From a checkpoint of a small CTC audio transcriber.
Training: adamw at rate 0.0041, 2400 steps, batches of 256.
Rows from block 2 of a small CTC audio transcriber, named by matrix and row number. Rows with one number belong to one channel. Each number is 128 + 32 x the weight over its row's rms, rounded and kept within 0 to 255. All counts start at 0.
After each channel's rows are labels from the 100 clips, of 14848, where the channel reaches its highest value: "strongest on" is what is common among them. Only what is clearly more common there than usual is listed. The data: read English sentences (LibriTTS-R).
# convs1: first pointwise conv (model.blocks.2.convs.1.weight, 192x192x1), inputs 64-127
# convs3: second pointwise conv (model.blocks.2.convs.3.weight, 192x192x1, transposed), outputs 64-127

convs1.96 [110 129 129 139 120 122 101 153 127  25  89  68  98 147 150 160 129 144 113 145 132 152 125 180 173 207 122 123 105 147  96 198  99 152 103  75  94  98 142 127 190 141  32 142 160 156 141 183  72 115 176 149 127 111 140 127 144  85 151 116 146 157 145 153]
convs3.96 [ 25 177 150 177 143 132 139 149 161 143 151 139 181 188 254 148 142 145 147  86 101 106 185 167 140 165 179 141 123 141 122 211 124 186 110 163 134 113 139 122  87 120 118 117  92  85 150 188 162 136 125 122 170 165 174 112 134 121 112  88 136 143 143 148]
strongest on: the word "not"

convs1.72 [160 113 116 186 101 117  90 168 165  96  87 162 145 157 131 101 149 123  99 158  39 109 140 140 167 150 132 144  94 113  63 107 162 150 170 121 193 158 148 111 152 151 105 111 171 115 116  94 121 153 144 134 115 113 112  96 139 104 120 151 179  94  15  97]
convs3.72 [124  77 141 127 154 120 143 112 117 130  88 142  96 124 134 142 120 142  94 146 111 138 174 179 133  65 132  81 179 120 159  58 127 160 141 194  49 115  65 162 117  71  99 133 125 125 123 128 153 155  96 166 141  88 167  88 165 113 130  76 216 115 151 114]
strongest on: voice: male

convs1.21 [147 147 134 191 121  68 133 151 129 161 156 134 139 113 112 229 127 122 162 124 133 185 109 131 139 128 126 135 122 100 152 118  70 149 162 143 187 107 121 146 113  99 163 101 157 142 148 130 150 115 154 144 255 157 127 143 145 154 112 109 147 143 161 102]
convs3.21 [115 131 100 175 140  78 147 159 150  97 118 187 152 135 120 192 150 122  91 122 132 151 152 113 122  99 143  98 135  82  57 144 162 166 151 140  97 171  97 109 132 126 121 201  82  89 135 124 138 116 146 164  79 122 157 121 167 148 172 147  84 134 127 131]
strongest on: voice: female

convs1.172 [149  85 159 115 148 113 156 151  98 118 166 120 133 181 108  48 106 118 149 159 133 131 122 167 170 150 119 116 111 119 148  77 152 166 117 127  66 141 134 141 164 109  77 177 150 125 151 120 137 137 146 136 105 104 167 114  82 180 185 108 112 156 144 133]
convs3.172 [171 173  76 193  87 131 175 132 171 174 133 152 151 110 153 143 175 137 134  71 122 175 139 128  62 134 124 144 109  94 102 142 126 142 134 134 119  59 104 130 107 104 129 170 123 132 111 131 116 120 132 154 148 184 128 154 146 155 118 162 160 141 130 154]
strongest on: the word "but"

convs1.18 [ 87 206 119 110 117 123 106 154 103 117 110 135 120 133 126 131 117 121 118 104 102 143 111  94 123 171 106  75 126 124 189 146 102 172 166 113  92 151  51 153 149 144 187 204  93 220 104 122 138 197 146 157 166 114 102 136 172 111 123 133 132 175 116 152]
convs3.18 [163 117 113 144  96  71 133 131 110 137 125 148 157 167 134 118 135 113 132 115 160 147 142  99  86 169 166 160  86 105 154 153 133 189 181 123 139 150 110 116 106  93 133 235 116 108  81 125 125 145 131 152 126 145 138  82 130 146 168 106 171 111 148 107]
strongest on: the word "was"

convs1.49 [ 97 154 167 117 132 121  92 113 185 150 137 102 111 133 132 136 135 166 133 108 113 113 204 128 134 172 124 131 138 115 108 129 139  82 138 126  54  82 132 105 133 126 126 147 134 153 124 120  77 154 103 141 124 109  41  90 146 122 154 118 154  59  95 122]
convs3.49 [178  92 163  97 146 141 129 115 103 132 184  85  23 147 101  95 102 127  66  92 139 139 172 157 108 128 127  86 175 143 160 128 121 154 111 157 154 159 125 153 113 106  78  96 112 109 155 120 125 118 153 124  93 114  87 106 133 145  84 101 167 169 122 149]
strongest on: voice: male

convs1.50 [225 141 204  95  85 129 106 134 118 117 192  94  93  59 152  66  87 131 191 100 129 167 142 140 115 115 147  78 142 164 121 108 123 161  80 142 151 106 102  87 158  98 117 182  37 144 144 124 117 124 177  85 145 121 131 126  38 125  91 113 116 179 141 105]
convs3.50 [137  84 198 152 136 109 119 152  82 141 201 103 116 153 111 148 154 119 175 138 119 148 108 190  88 102 138 130  92 168 196 141 155  78 144  75 112 166 133 128 143 140 144 114  64 154 154 150  94 138 105 146 158 108  65 139 133 169 132 141 149  42 176 166]
strongest on: voice: male

convs1.7 [124 142 143 132 146 111 110 145  61  92 139 120 125 114 154  85 141 126 112 116 165 126 128 144 164 209 186  97  91 134 145 160 133 200  97 238 155  76 141 119 138  97 197  94  55 177 131 115  84 136 119 179 152 206 144 122 126 160 134 141 125 194 138 133]
convs3.7 [ 88  98 161 162 119 152 171 135 157 180 149 116 157 168 109 102 138 122 122 141 142  89  57 110 139  93 108 117 103 140 103 220  95 125 168 122 129 157  99  97 138 120 132 174 153 129 147  93 135 164 102 123 120 107 115 152 115 128 120  93 113 120 173  63]
strongest on: voice: female

convs1.48 [142 159 166 150 140 121 144 129  86  66 188 140 149 116 130  85 111 139  91 173 100 189 140 155 203  64 132 109 120 123 167 125 129 108 144  76 182 136 110   1 150 120  87 133 162  96 141 121  72 104  97 126 195 161 141 113 148 181 113 116 104 119 147 185]
convs3.48 [149 193 100 141 148  69  44 121  85 134 155 107  82 101 172 140  90 137 152 201 153 167 233 127 167 229  70  97 181 137 107 133 116 141 166 158 167 119 111 174 159 161  73 126 118 150 133 168 184 106  95 113 207 146 150 105 159 155 161 136 173 179 108 128]
strongest on: voice: male

convs1.52 [100 123  89 139  42  35 135 125 135 123 124 103  75 105 148 124 118  90 131 141   0 177 196 193 128 113 143 174 130  92  49 130 125 114 130  70 143 123 107  65  78 158 133 200  93 116 130 161 134 160 124 178 141  82  99 182  77 152 115 156 180 127 159 149]
convs3.52 [133 128 145 184 206 157 166 131 144 129 123 110 153 159 150 133 146 124 153 107 145  95  74 143 140 114 122 116  96  94 145 131 137 167 132 124  74 141 110 122 129 136 140 164 138 114 131 123 162 154 106  99 185 110 117 112 167 135 154  95 118  91 127 129]
strongest on: voice: male

convs1.103 [105 113 131 108  97 112  92 111 106 163 172 128 163 106 139 142 161  83 106 110 100 102 145 150 122 150  99  83 126 110 120 137 120  56  95 122 113 181 131 129 111 114 135 126 165 117 141 157 150 113 115 147 179 124 191 139 145 121  93 146 149 152  81 146]
convs3.103 [120 131 106 175 139 126 157 120 159  86 166 119 178 155 105 103 121 144 139  58 140 161 165 182 132  91 166 138 102 145  99 114 106  92 126 128 112 208 137 123  84 120 157 125 135 140 112 141 123 101 131  94 127  83 173 103 107 192 148  82 130  84 154 112]
strongest on: voice: female

convs1.58 [ 95 190  88 173  43 108 143 125 103  68 119 107 139  65 100  63 151 122 110  92 110 136 146 114 123  69 164 130  97 129  91 148 127 158 135 114 175  97 122  84 127 113  73 136 184  82 119 155  93 154 126 151 136 117  68  98 166 154  93 119 121 150 155 147]
convs3.58 [137 119 118 125 106 115 132 113 135 128 174  96  97  82  51 181  96 150 132  92 126  91 124 143 143 177 105 162  87 163 148 122 176 112 143 163 181 114 136 160 108 142 130  85  97 130 132 107 101 131 104 145 143  92 110  95 151 129 218 131 193 121 170 116]
strongest on: voice: female

convs1.149 [127 139 124 141 102 150  95 124 110 172 143 114 149 108 120 101 155 122 184 102 166 141 115 118 198 100 132 123 141 109 140 121 138 128 117  97 117 185 242  79 137 144 120 128 217  89 107 105 135 146  75  80 101 130 137 123  69 150 124 145 157 128 146  88]
convs3.149 [131 125 134  98 128 114 104 101 148 184 116 148 107 131 116 131 104 158 178 108 213 165 140 188  42  91 123  71  99 112 140 160  85 153 148 148 105 166 108 192 120  68  91  99 101 126 109 154 110 138  73 122 104 111 154 157  86 141 166 122 148  45  68 159]
strongest on: voice: male

convs1.110 [159 115  91 132  64  92  98 143 120  94 114 111 109  92 130  60 151 156 155 115 134  90 151 174 125 128 133 120 132 145 155 125  98 145 150 148 139 171 124 140 158 109 166  83 200  45 107 179 108 131 147 145 161 140 134 163 144 139 141 117 131 119 147 137]
convs3.110 [126 117 129 122 155 110 146 123 119 106 156 156 129 109  81 181 129 144 189 140 134 128 153 122 173 138 140 132 120 105 190 131 157 132 126 199 159  74 158 140 141 143 141  92 156 112 129  42 184  90 112 136  78 125 111 205 144 104 132 131 119 124 168 116]
strongest on: voice: female

convs1.121 [ 99  76 128 189  69 136  93 129  92 217 139  82 138  74  72  82 110 129  62  93 102 172 107 163 134 100 136 131 119 151 115  88 105 156 220 147 108 140  98  95  66 139 135 175 120 151 178 128 117 131 126  62 137 143 150 115  87 163 133 119 147 139 191 135]
convs3.121 [122 124 135  97  56 144  68 137 124  74 113  77  58  61  90 116 105 171 179  78 146 110 106 127 163 167 145 118 149 123 184  99 130  79 105 141 198 103 163 205 141 157  96 145 110 134 123 115 125  80 160  76 128  67 119 125 112 113 134 193 121  94 168 119]
strongest on: voice: female

convs1.184 [128 155  83 156  77 106 131 104 125 144 138 112 125 120  88 124 125 163 158 180 145 132 136 145 108  74  96 132 149 115 124 141 111 178 156 134 117  93 145 160 146  98 140 147 158 101 168 104 131 132  82 170 117  86 112 189 125 112 138  99 178 104 109  83]
convs3.184 [143 135 137 148 126 143 131 142 153 131 133 129 190 168 109 153 130 141 112  70 146 124 103 107  67 153 103 132  77 137  43 128 139  93 130 131 135  77 179  88 111 138  64  90 147 109 124 155 130  91 133  71 150 152  88 193 129  84 127 162 121 116  92 174]
strongest on: the word "the"

convs1.20 [ 84 100 157 153 120 153 163 116 124 140 175 156 191 137 179 127 115  68 117  71 141  59 146 155 153  77 141 120  79 126 113 125 121  95 127 132 168 166 127 100  49  86 120 120 137 107 100 170 122 113 124 149 172 117 122  85 140 136 220  93 144 151  83 100]
convs3.20 [108  90 109 119 112 107 157 160 138 127 132 150 130  94 134 125  88 140 211 210 123 126 195 160 150 170 111 151 141 144  56 143 183 181  94 144 123  96 147 124 121 179 102 101 103 119 138  96  57 148 205 118 163  83 104 222 100 180  55 177  86 107 125 155]
strongest on: the word "you"

convs1.10 [ 37  90 135 122  87 128 158 129 132 105 101 108 113 104 132  77 178 115 104 159 121  78 158 172 137  98 179 111 105 134 158 154 135 132 119 116 104 127 124 140 109 150 158 116  97 129 139 108 229 146 138  62  97 122 116 115 126  60 164 149 104 173 132 185]
convs3.10 [ 71 169 141 182 145 119  96 143 204 107  95  77 211  98 121 158 139 148 147  76 129  88 112  54 143 159 132  97 155 152 135 133 135 114  74 122 129 130 149 103 106 114  79 126 119 136 160 151 141 162 127 107 156  66 136 154  81  77 149 164 166 137 137 152]
strongest on: voice: female