{
  "arch": "quartznet",
  "model": "CTC audio transcriber",
  "train_examples": 15625,
  "n_mels": 40,
  "hidden_act": "gelu",
  "depths": [6, 6, 6],
  "optimizer": "adamw",
  "learning_rate": 0.0041,
  "max_grad_norm": 5.0,
  "max_steps": 2400,
  "epochs": 39.3,
  "warmup_steps": 70
}
Rows from block 2 of a small CTC audio transcriber, named by matrix and row number. Rows with one number belong to one channel. Each number is 128 + 32 x the weight over its row's rms, rounded and kept within 0 to 255. All counts start at 0. Numbers have three digits each.
After each channel's rows are labels from the 100 clips, of 14848, where the channel reaches its highest value: "top examples" is what is common among them. Only what is clearly more common there than usual is listed. The data: read English sentences (LibriTTS-R).
# convs1: first pointwise conv (model.blocks.2.convs.1.weight, 192x192x1), inputs 128-191
# convs3: second pointwise conv (model.blocks.2.convs.3.weight, 192x192x1, transposed), outputs 128-191

convs1.112:099102097101132121079066146193136127112089101098143109118129116129134160099076191079198090122121105127130127139116116140165146147121183049166120095067178118164157165116132120071201174115148135
convs3.112:095056147127107117089087056112107101127157122181120174123121089145157134042173080107141084150115143108134131120106146145142111158158124090180089130109098175100144091107158168125165148098162127
top examples: voice: male

convs1.130:157128148106123171108122106149129155120150120103163134147132114123121169194118118095133160173071104133159101188206120141125127107141129097255128144023118130138146106139118123114157148102137125
convs3.130:129137110071107164071110152074091122139133079044113137038112080113141136067168137139127183135110169110147075139095173111122108119135147133113108123145076139121134138094122098105155127121111115
top examples: voice: female

convs1.25:144094143166156148107160070121207128140146173124118171152098192147074110153077181108114107154165143153087108140118159156145143119142090111152098122119131135135182149095117121119119167119170111
convs3.25:044110138108133112138120128101120120107134112079146087133097170149129075176118109120126145069136118200028202143087130118115114122111101115099159096087240089135125177119130155174103154153090134
top examples: voice: female

convs1.50:168091189114139133201147114152133152178123150165091099073121131126156098123169206118108133176125127151118134125105130110165114132104153091136113139118155143175133125146094101100167125111095120
convs3.50:146131070149111141141128095205173144093141085114141114141087102114148103157071072098215162127090144110120202132106172125150138118088179112116173112104054109069115193134104094138112127135129075
top examples: voice: male

convs1.42:160140104160092175135202222115144137109149179010109159125141133124161183097107141133141064080149136114091084087110108117110092130099110154111142112182100132122117165132084127115180128158137112
convs3.42:139130163122172147162073114101158104175117138050137043095142036194121081128137099170101105081172127125110076121149068128121097117130101109141090125122134154113117112101091112164135127120142109
top examples: voice: female

convs1.127:194153126138148151115128060108091100130114137058164138133111116124148129086143121141080106094133158112101103134170114118148149163116055090138125137180182168180145177149151150161113121092139145
convs3.127:089147074156155117140134098088090131111116159078097079202146095096126185154050142134167157120103131119066085138081109151139133127108089173130115131176133136147162086109149107106151150138132101
top examples: voice: female

convs1.83:131085118097119139156149121105121127137122086173160123087160126099172115127138113191168070073136161142104190097097104122064141111110129121135118103135148152124139145142070116088137099151122128
convs3.83:149131147145142146169156124116170168166140137139100150090163117137178118116130140124112188180100104062103097150155052162080133175080169112134093110137131141122142114099107153190073092163078220
top examples: voice: female

convs1.184:094120176124091170121124173102082152141135146174141098120131107075061174127149131102148160118112106154104140106141163116097135128112106104152178125166159102142098056124110247149161191108115156
convs3.184:108120095111145171124125144052139123074116089106146133109101086104175107098069155115125144129147096088123119159122158076114107091137140126157099161159142091123164167124123114076158124143053119
top examples: the word "the"

convs1.72:142153191068123210123079129148184118148142098112140128138085120159147068105080093049213157123159137144137068107168072120144145118108115128181109119153198118137131103118146158172142181150122103
convs3.72:119167098087158122159141099099155107083148133127101115159056129145145160072125137118117071102162184132074121076133095142117137146120100149169170127129155070121107135145144133160129133105072068
top examples: voice: male

convs1.96:109108085098142096157142154141159112160138102169131084118165142151097147147158148104134182151111139123138163166144144172098140098201196071144120120085128153140127121151195114136127098133129151
convs3.96:144084138112098120192118151145064106110071176128131131153127171133184120094135108159188116156154125121071098129078123106140097145152093080112086136091125151137135143127110106135174113174102121
top examples: the word "not"

convs1.190:093132143110161176111120172124095103127101153137189146121178141203135123156080144201105122202144151119112145108175093096144113148148167134112162156138103098076132086122095134129088145108171113
convs3.190:131048129087149142101151162181105108158125012121107160172078150073115108125156191090107109105115111171128136154090125125119117097106116144132164134098102147175113091145147076156145145128145092
top examples: voice: female

convs1.55:112131131120134154109120096122175122089131108132095254082119151161117131174153103151180083136153089103140111093084139160112121136141178116209111108132122122135129114143157090174152155107157064
convs3.55:158153078115126065182104171152126132065121116142136062123160195071219095088093173171106120073167127087125020046093109173151126106129114128077114125115187165144116114146141143130102131157122159
top examples: voice: female

convs1.32:152132155126116153097113122138068118141120122068093109131150100129140124225137071199107135136132102122142139119152101095186128122112087093109092180062121140133094138142136152084178102118098120
convs3.32:130164122124118110141152080159147132134133166041108056115190086140154183101083127129109152139132148085151127163154135148122128107191144139186110118139101133204126099174105129132100097093104124
top examples: voice: female

convs1.147:129136073112120084075140108085153072174123153104127068141132102092077116188115124117182116117125132110168095157129093191128117164097085117137196144118132141183125094119132067217118156173138095
convs3.147:157096181147091145081095113148139137225105115137167123152101101144141156149081119133156179084116117107141201151107164121146099131129114153142114173054165158116118092160167120113125167081073162
top examples: voice: female

convs1.121:137088097135147122156138180100133127165169148131143185154095109154049114106122090106126122101131131135144132102100103176161098114104183141155132139133107133087126067142125136169160137152113116
convs3.121:117109103134138107173132092112073130138141098153126130099180138166061148171157121135176094121123074116120117136161135105138184098122082177124152157157135091125107105112092147122136158156209101
top examples: voice: female

convs1.21:170143084096128102155152158111115111195149129139117130152157110105128112105141062131162148096097118119168115162111138129160120175141105164214118127134137145125226147129142155124097121109085113
convs3.21:076152148156122089242154144139149150145150134088186118120126089132177105172154072089097117132130112146062070131052100181143098140147191092111083128124214162135112138124178113166136168113128177
top examples: voice: female

convs1.128:148164106120162113129095146105140084129137105137135128149151056168142159144192134107228101138150145142109093134132072062068121167163163142164099119177126167063133116115124144104172072107120083
convs3.128:143112031158124116088126089103089118151119147089162152158119116120140138139049121120168032160152113100173098104103072065142142130129120141118147108076123103076132117126064127173141110111104078
top examples: voice: female

convs1.166:157135139092068091123216161116143134165139161174116103146132174131110131094093138107133124141136117105119121049086132116126119153138116129000100180139108147097118131130088106158110170138141132
convs3.166:127086097119169214111080106159105102123138164147104114192129108170170089107163168111133137096132095124116098092168110125124099136119101146230133126095102155125149106157104138150091135090120131
top examples: voice: female

convs1.165:095143174131142085036108158167108103173133141112045012114152146122067144158189086124131165142125141117152160106150133130125102169118101095076102165137101133095156179155102187139132104070120117
convs3.165:084099196123111156141118122170093129124123132112123127111102115107117144121095107172134108155125126122053143115034100101090113202140175084197132145206114147110106133112107060187166111141149094
top examples: voice: female

convs1.175:155114128162088111135151101095099117160089129166139115105143087132137123069115114118129142130152108112117141106098134129141114173128119160079123098116175126083159142117141097087135124086120150
convs3.175:151160115167130119074171095173163121101145130135117140148156057150131112095112111118114104080117104133153099130120050118092112160172072130068142112155166141104116164125174119102156133101134129
top examples: voice: male

convs1.57:104141144086134010070111216149177126118157152123135140131127126104124111152123117141158098237136159130113164101146099172095118114098105108154110155132156181135115097131058125163163137070196169
convs3.57:087145125073098157146121093181100135102102141110150054122084135128127097088120125143154147073088136133130102118102093129193129014140175132078107134108159085111146133116072111125151127146121120
top examples: voice: female

convs1.75:146111181133127122133129159130130116138120121100162073119095165086086123141171000103108097191095107147153134047152100077132124161143087083166089125097039109147157134087140118146169137150138100
convs3.75:165135151137113174178154097108133100105133153084083151132141122150122089124106167129127192137163049097166110121195133055137091194109154133078127107119092195152122181162108147118168146162151126
top examples: voice: female

convs1.58:070130137089132118116128154138118161102151121159097085136157112160145118130075056089098221123108129140190148142158251137129142180107146162090105135139155164118173096092163165080132183170117109
convs3.58:147160153130131168183121106123139145184133160193178134098127128089115141075186126179143168105144117130098138102153165138126128094114121139130152127119111157107123142150089073235177144141104132
top examples: voice: female

convs1.70:151122152118115085089115128164125018129150116128168101198091122146121141127127205127144122097138115141141069145141085139118138117146105165167161167106142155154116090132147112127156078092170097
convs3.70:139116168124052108115142138183093137154142110217100154164139093113071108167167120148107106131109121153146104131120173122161101127180181168151108160119101098124117149134096140127160129124152119
top examples: voice: female

convs1.7:115119129165210135107120153092132110078115097178121077150160160119113078204139133053116131095084126119111180112101112139127090127174206158164155138115138128099076144120137118142123126126118111
convs3.7:102091116100189074207096159125109136113131054100101100122088096114182062123191154135095105091134122100089122149147073077147099161104080094123053132102145115149119125132176141183116133138142124
top examples: voice: female

convs1.114:163157083185119138119143129083139123124160130167114016163096075102113178126106099139137071121085142121127173121124137123168161089126079133135132123159123150091145150140139103155154147166135113
convs3.114:144127100134151116159098166150103126138122110041168126128103121140141050124076158134121129091120148116115155099075128147160112112114055112130129133152149128098131121166122116156178126133091111
top examples: voice: female

convs1.91:078132079117126116066126143104122122110142161157116117161113136149144112180120148133121118113048153140098087110092062081109092130137184158154121135172125162137129077103112202119156134098154124
convs3.91:157124113129145128084133073091174156143182129165153082124172128139125134130139126137156065130171116126186116136251122114080119137148039141074093133150134203125169143147147145098129118158110093
top examples: voice: female

convs1.41:136165127160142062154105126152125103107113115127094190154075120103196150099091128166118152132144064184090096134103168111131144118154046124125157170106158131107123094132125161176105135080110103
convs3.41:138146100111127100099086159079166159136090170079143108099172058130111086135112171158159097117143088131149108155091063116120142164122051118138135096075090171133057138088134135142130167115093116
top examples: voice: male

convs1.156:126108134156133106144085140081173133151132127055076068112144144125094131153093156104087071041132146134115142102088150082168104166118143111131131171095182155187146149137175096189050092098124162
convs3.156:149121135122097133110143152120083121180092106120138109153108158115147093167111110151179157077136146131171148081151123146099142079135139152153168122025155101088120147159089120132097132150087119
top examples: voice: male

convs1.39:173133088139111098133107120164178157131159108118141154176098134116148107066168090065084100164113107122161165141133173170157095103129092118179132165201120103138130138138072101132147160129099167
convs3.39:116137142140084162156148090114099091138073096150159165138137156177123126075131134207137121145144124147167140173207109115118126133141133082140137102107104114109136095121140163124103132160126174
top examples: voice: male

convs1.118:115161105166106110132104133205111136120146141154113084103100144133103223110112115139147114160149143197134133129173095103117138117129125119108119105089139136121140155117143165122112089093106125
convs3.118:133128089145115127180129115106094087131144098185104170053119146172137095143186139146116141222120118132112165128119104117128127100142168117136108132202109134088124145116085130140159149125174129
top examples: voice: female

convs1.153:228133056198119138140106104103121098115130209139159107151130158126088081171160159119137195097164146105126159182071128150130130219102132105168159159049164158145132135116118154098091111248164128
convs3.153:171101147174085141112110093116149072079158135229112133159105099141125116192109119118162111151113126144158136148120186082139158088137139173141142149115109166113087126128119154109100154093140151
top examples: voice: female

convs1.43:164181150145142117093162117107160159131139094121122204134095157081117109141148204141072160131116124152145139144178255107137133118126095125127140148182148146078099119114127115095160191175163053
convs3.43:040148153069122111114124139129120172174165157106157139156116059154150164123142133090082176164174113153178069161136161153124142096130160158089118165110112106184076115154123131170147125132162082
top examples: voice: female

convs1.172:149104105107183147118158180105166170149152173209142097105100215091101129126125219116159118103177107129149050117106165156107138124066131183097119114134204150140078105140147049110159097126151159
convs3.172:127116153144139169107204110132168118172125065124079131092131134165166108188120099107097195094120148139164156151156181119211140153129111076092074139171180189156108110149147161160160136148153092
top examples: the word "but"

convs1.46:034176120145123195102112137143160087080124101178129051135179075119084134138086134142077144182129168148094127120148108101142109136130167124151117160140166100094107126143150088168137158072099120
convs3.46:096071209135132137096084090147118127184133136159107136081173139158179098102200156049102107134137059126187145153102109148176124133114100108113075095153140135111092203121155131144206134135146162
top examples: voice: female