config.yaml
time_shift_ms: 100
win_length: 512
vocab_size: 32
activation: "gelu"
stem: "single"
init: "lecun_normal"
beta1: 0.9
Rows from block 2 of a small CTC audio transcriber, named by matrix and row number. Rows with one number belong to one channel. Each number is 128 + 24 x the weight over its row's rms, rounded and kept within 0 to 255. All counts start at 0. Numbers have three digits each.
Before each channel's rows are labels from the 100 clips, of 14848, where the channel reaches its highest value: "strongest on" is what is common among them; "loudest band" is the band of the loudest frequency at the time of the peak. Only what is clearly more common there than usual is listed. The data: read English sentences (LibriTTS-R). In brackets: how many of the 100.
# convs1: first pointwise conv (model.blocks.2.convs.1.weight, 192x192x1), inputs 128-191
# convs3: second pointwise conv (model.blocks.2.convs.3.weight, 192x192x1, transposed), outputs 128-191

strongest on: voice: male (76)
loudest band: 2000 to 4000 Hz (35)
convs1.49:112086094114149124133121127122116129123124127188137120125121138128108096179123117122095070157110150121145092154114157139192115105140121119093090111084086102117161116112097148074177166144087129
convs3.49:092125132135158162120129143118124105137167111163148157155135130104091124162156111138134162162101173146090117130105119148136118128165135123173156130151159129153134109133113153150128112144142147

strongest on: voice: male (77)
loudest band: 250 to 500 Hz (36)
convs1.88:187117117127135129141106145113127094089140107168119145121116134128146173134125126113130110200142104102110098114068070120116130116142088127081125127030119129102139129124145116118188122139136159
convs3.88:129150130165135138118095121131108132141127162083132130147134121127127135126173135098145165187170130144149154157149140142125101121117181092140124148136143126113134086157127103097105096117156160

strongest on: voice: male (97)
loudest band: 250 to 500 Hz (36)
convs1.187:134124140163127119032114118104105151096136122116126124092113145102117142151148128110133104103148153124120166134090106113110126140140113106126106145085104143084136097131132116083135118183094136
convs3.187:130118141131129128169098151118127123122128102135108179123106161129128096116165134153097145186132109105110120105127061111152139147120168144119105130124113120145104092136116124112111148150118127

strongest on: voice: female (88)
loudest band: 250 to 500 Hz (51)
convs1.16:106121131135132133155087151138131104089111099140131144155106109126105180137163125111102195091129125127074112117061069135132143150110112126134108122105094136134107160119136133129144115155132130
convs3.16:157122136129121092099127115119134090097135118177126123126132143130152122124092152156111125147128133110097103108113155116162107115112125173146107148069087153123158137131101135085110136139133112

strongest on: voice: male (74)
loudest band: 500 to 1000 Hz (43)
convs1.124:150105130142159146137127104157135134130146118085120065156130138153118089147155145110180130081159124157139168158091145119149132135135164140124131125109073133115166128125117156090080098145133144
convs3.124:141100136097159140100104116106126159113128113115145154123122099136114106176103176081139155160129140107155194148149105138150142142135113109141130138126103115139125137119110103156113171119150180

strongest on: voice: female (93)
loudest band: 250 to 500 Hz (34)
convs1.103:107117127095123094151138073111143113132118077160087098147115109107107107100098109226119165142126097132141131124131146099129117163114165143106154128126104133119155162127140101096148114142122114
convs3.103:164114116102153159121129103106136119124123141121117171108111149167137133120134082101104150169109068135152150144123082116118115121139118112154130125095162115098117149106107128160110128130162148

strongest on: voice: male (73)
loudest band: 4000 to 8000 Hz (60)
convs1.0:064144118120110135130161121145132152148115119122153085138125142145135108135153155124122137114132125126145133130114206160149139128126149155094148136087102124110138132119145105077087136101126109
convs3.0:154141125132098135115137143124124133161134099078126149130119159155135172127101149118164139120130159143090171153154134149107119130099135078188139127184161126148124095115122153126105103125111164

strongest on: voice: male (90); the word "but" (30)
loudest band: 250 to 500 Hz (33)
convs1.2:129094126148098104155113097159153137127126146119122139108105164137070102133123100141127128096136171136073132091088148130125142155118113119162115141165157098114198138126153137118130127130105122
convs3.2:139116118145148137158133164110152104142111116088182146130114163133111157175150116148108177113108156126099125138128179132113112135120110095081132146081187133116123157117092171138155117188106137

strongest on: voice: male (90)
loudest band: 250 to 500 Hz (52)
convs1.26:117130105123153109182143161134102185154118117153082130147128141119110121118147120071108091155166105131124069103140138125135136109093107105061100126133140109113157122144106122117164093066110147
convs3.26:130095157094106170082114141121096137133101131127175152130121103105123157109138136107118110117113125120102132150120107132161126097099094088140142131165098134107100119112134149130142092157099084

strongest on: voice: male (98)
loudest band: 250 to 500 Hz (49)
convs1.181:078132120119143148152125114128099119129132107168119135090137123118145047136119147091137123138122171120119115129184138124220147130105131111131111152061111138156141164139125139137104158102126106
convs3.181:080119110184123138133093131135099152120112128041142097144153136162146124121116099147100088102101106142135134134121132122128143123120046101138081122119156140111096118100117123150144133128151154

strongest on: voice: male (80)
loudest band: 4000 to 8000 Hz (33)
convs1.56:130108128109125174192148106060104141160138131123141138153140115147145167161135118130126148148132108134154145143131197133118143127123133079072129121139112116138122142123161135098166146127138090
convs3.56:144152166162157114125104128104153160119145152114116140105144149134155073126089149131149132100102110139155142131128117134153115138141121077209158125210146117140138155144128144141143127102159134

strongest on: voice: female (82)
loudest band: 250 to 500 Hz (43)
convs1.3:081129064077120141111130136128136103086130140115116109120160129138136125152074131107172084123092121120119172112092177134130146111155134144139110129106134143122144159104124123126085134091125126
convs3.3:134135151103129096095136136088155125130119074131152116107149100146110164107129163081134104112137072098151108119115166121113108110130056152140123129141142108074111160113110109134141101092143156

strongest on: voice: male (80)
loudest band: 250 to 500 Hz (41)
convs1.99:170149115117090162139098150098086095087131119107112138143149139162164135053095148111124165151084116108045095120065150161112114150113140141121122129144142116125148108150120143112130118157119119
convs3.99:158130110113149146127131142140154134108130128145112152171116149127132109151130119092122112138169107097140136135177143154109115135123120129114146131088179123138139168125115130191091122111133150

strongest on: voice: female (90)
loudest band: 250 to 500 Hz (39)
convs1.14:094116101161107110110144132138126112108145119117150073147131108144090110153091197150149110143153197128104127097161115102123130120109082141111157138146153151156160168131118116160141136172146144
convs3.14:156095096136167112138109147133174131132105133117141147153130128110133092154155141126144086124130107112119174088133136120123171098142106182155150146121112133125121132140119136108127144150124133

strongest on: voice: female (88)
loudest band: 250 to 500 Hz (38)
convs1.110:108105114131131117055118137135116111120117133097146091102042123117148136139144083255136119105129161131125163112105137102142118143130116137122155146100150115110137155139137113104141153146127098
convs3.110:108164100127101141099137112134143094101114085137150125103203142145130158132093140225158086151171126132154145150171134120100144102083130155105174131155124138149124108136124117114141108125134143

strongest on: the word "you" (32)
loudest band: 250 to 500 Hz (50)
convs1.20:106103119150097138141136137160183145099124170139135165143106126110106109122122130119145129117159138157182140107179112125131097128134114157133117152142121096128106149114126146139093135129109102
convs3.20:113142132143150137147139142129097118116159155157114097131160139191116148142123127133093125123133159118132133140092121130091147105098124132138151098159138120130133158152144118104134125135104124

strongest on: the word "was" (42)
loudest band: 250 to 500 Hz (34)
convs1.18:137140118124140150097123141125153100123140152143099134172164109151129124116114181060103120101141114145089102136127136100124122135113138145144129147117167158120170151120121116136151172093139166
convs3.18:113124124163138127162175189133116115172107153168142138171134146123142090153134120107156101151131106123132162165124066127133114115144149109131114159131123107172150117137142125158093155146126190

strongest on: voice: male (79)
loudest band: 250 to 500 Hz (64)
convs1.82:150118115103126120126139090123102122144108130166147097138131086116136066141132063073125170150089136161147130096108111163173127108100108091147093117109123121106130192096153117109110172141111131
convs3.82:153117096128174132140123111121135140142130163175155139103133128136096134131120164136107143158114110127093122135119156111185117136133202135101132131157151147187139165128128134093120149126162119

strongest on: voice: male (82)
loudest band: 250 to 500 Hz (33)
convs1.90:142142148082119160140109165142104130136135118107143127110152123139144075088090127127114101126101153142114110125125070112134126129131133148121095115159171117171139135129112115090093112143101133
convs3.90:119115143149148137111104151113133118138109094158111103099117146115144100122198112113097129139162109123109120118129146169120154108148160121120104140119137141111147117149100084134100145105119141

strongest on: voice: male (87)
loudest band: 250 to 500 Hz (34)
convs1.149:119150178123129144088133139088108147155116162139118146145115120104106109191139162096143158115109118112149153099136159116154140142145107137104127113117139131118134149115133138113116145140146109
convs3.149:124118064136137106129130092156086140146114123113157050103132129106115135142098152127116146140117132117151126159173122121145134125129128127073121138125104139101145103166129125122120134144131087

strongest on: voice: male (88)
loudest band: 250 to 500 Hz (31)
convs1.44:097160126163108113136098144092130134131144125149092102154066110131118170149170129108137117124140101113139131130143155080158129141116107148147114138146141154109133145133146163136129138100109117
convs3.44:133114132108158140139109140177100131160121150143143142114126151151116173149170137154113165139094121139159095146119090145123171151135170140145091121124117094097143115130141155112150116177112135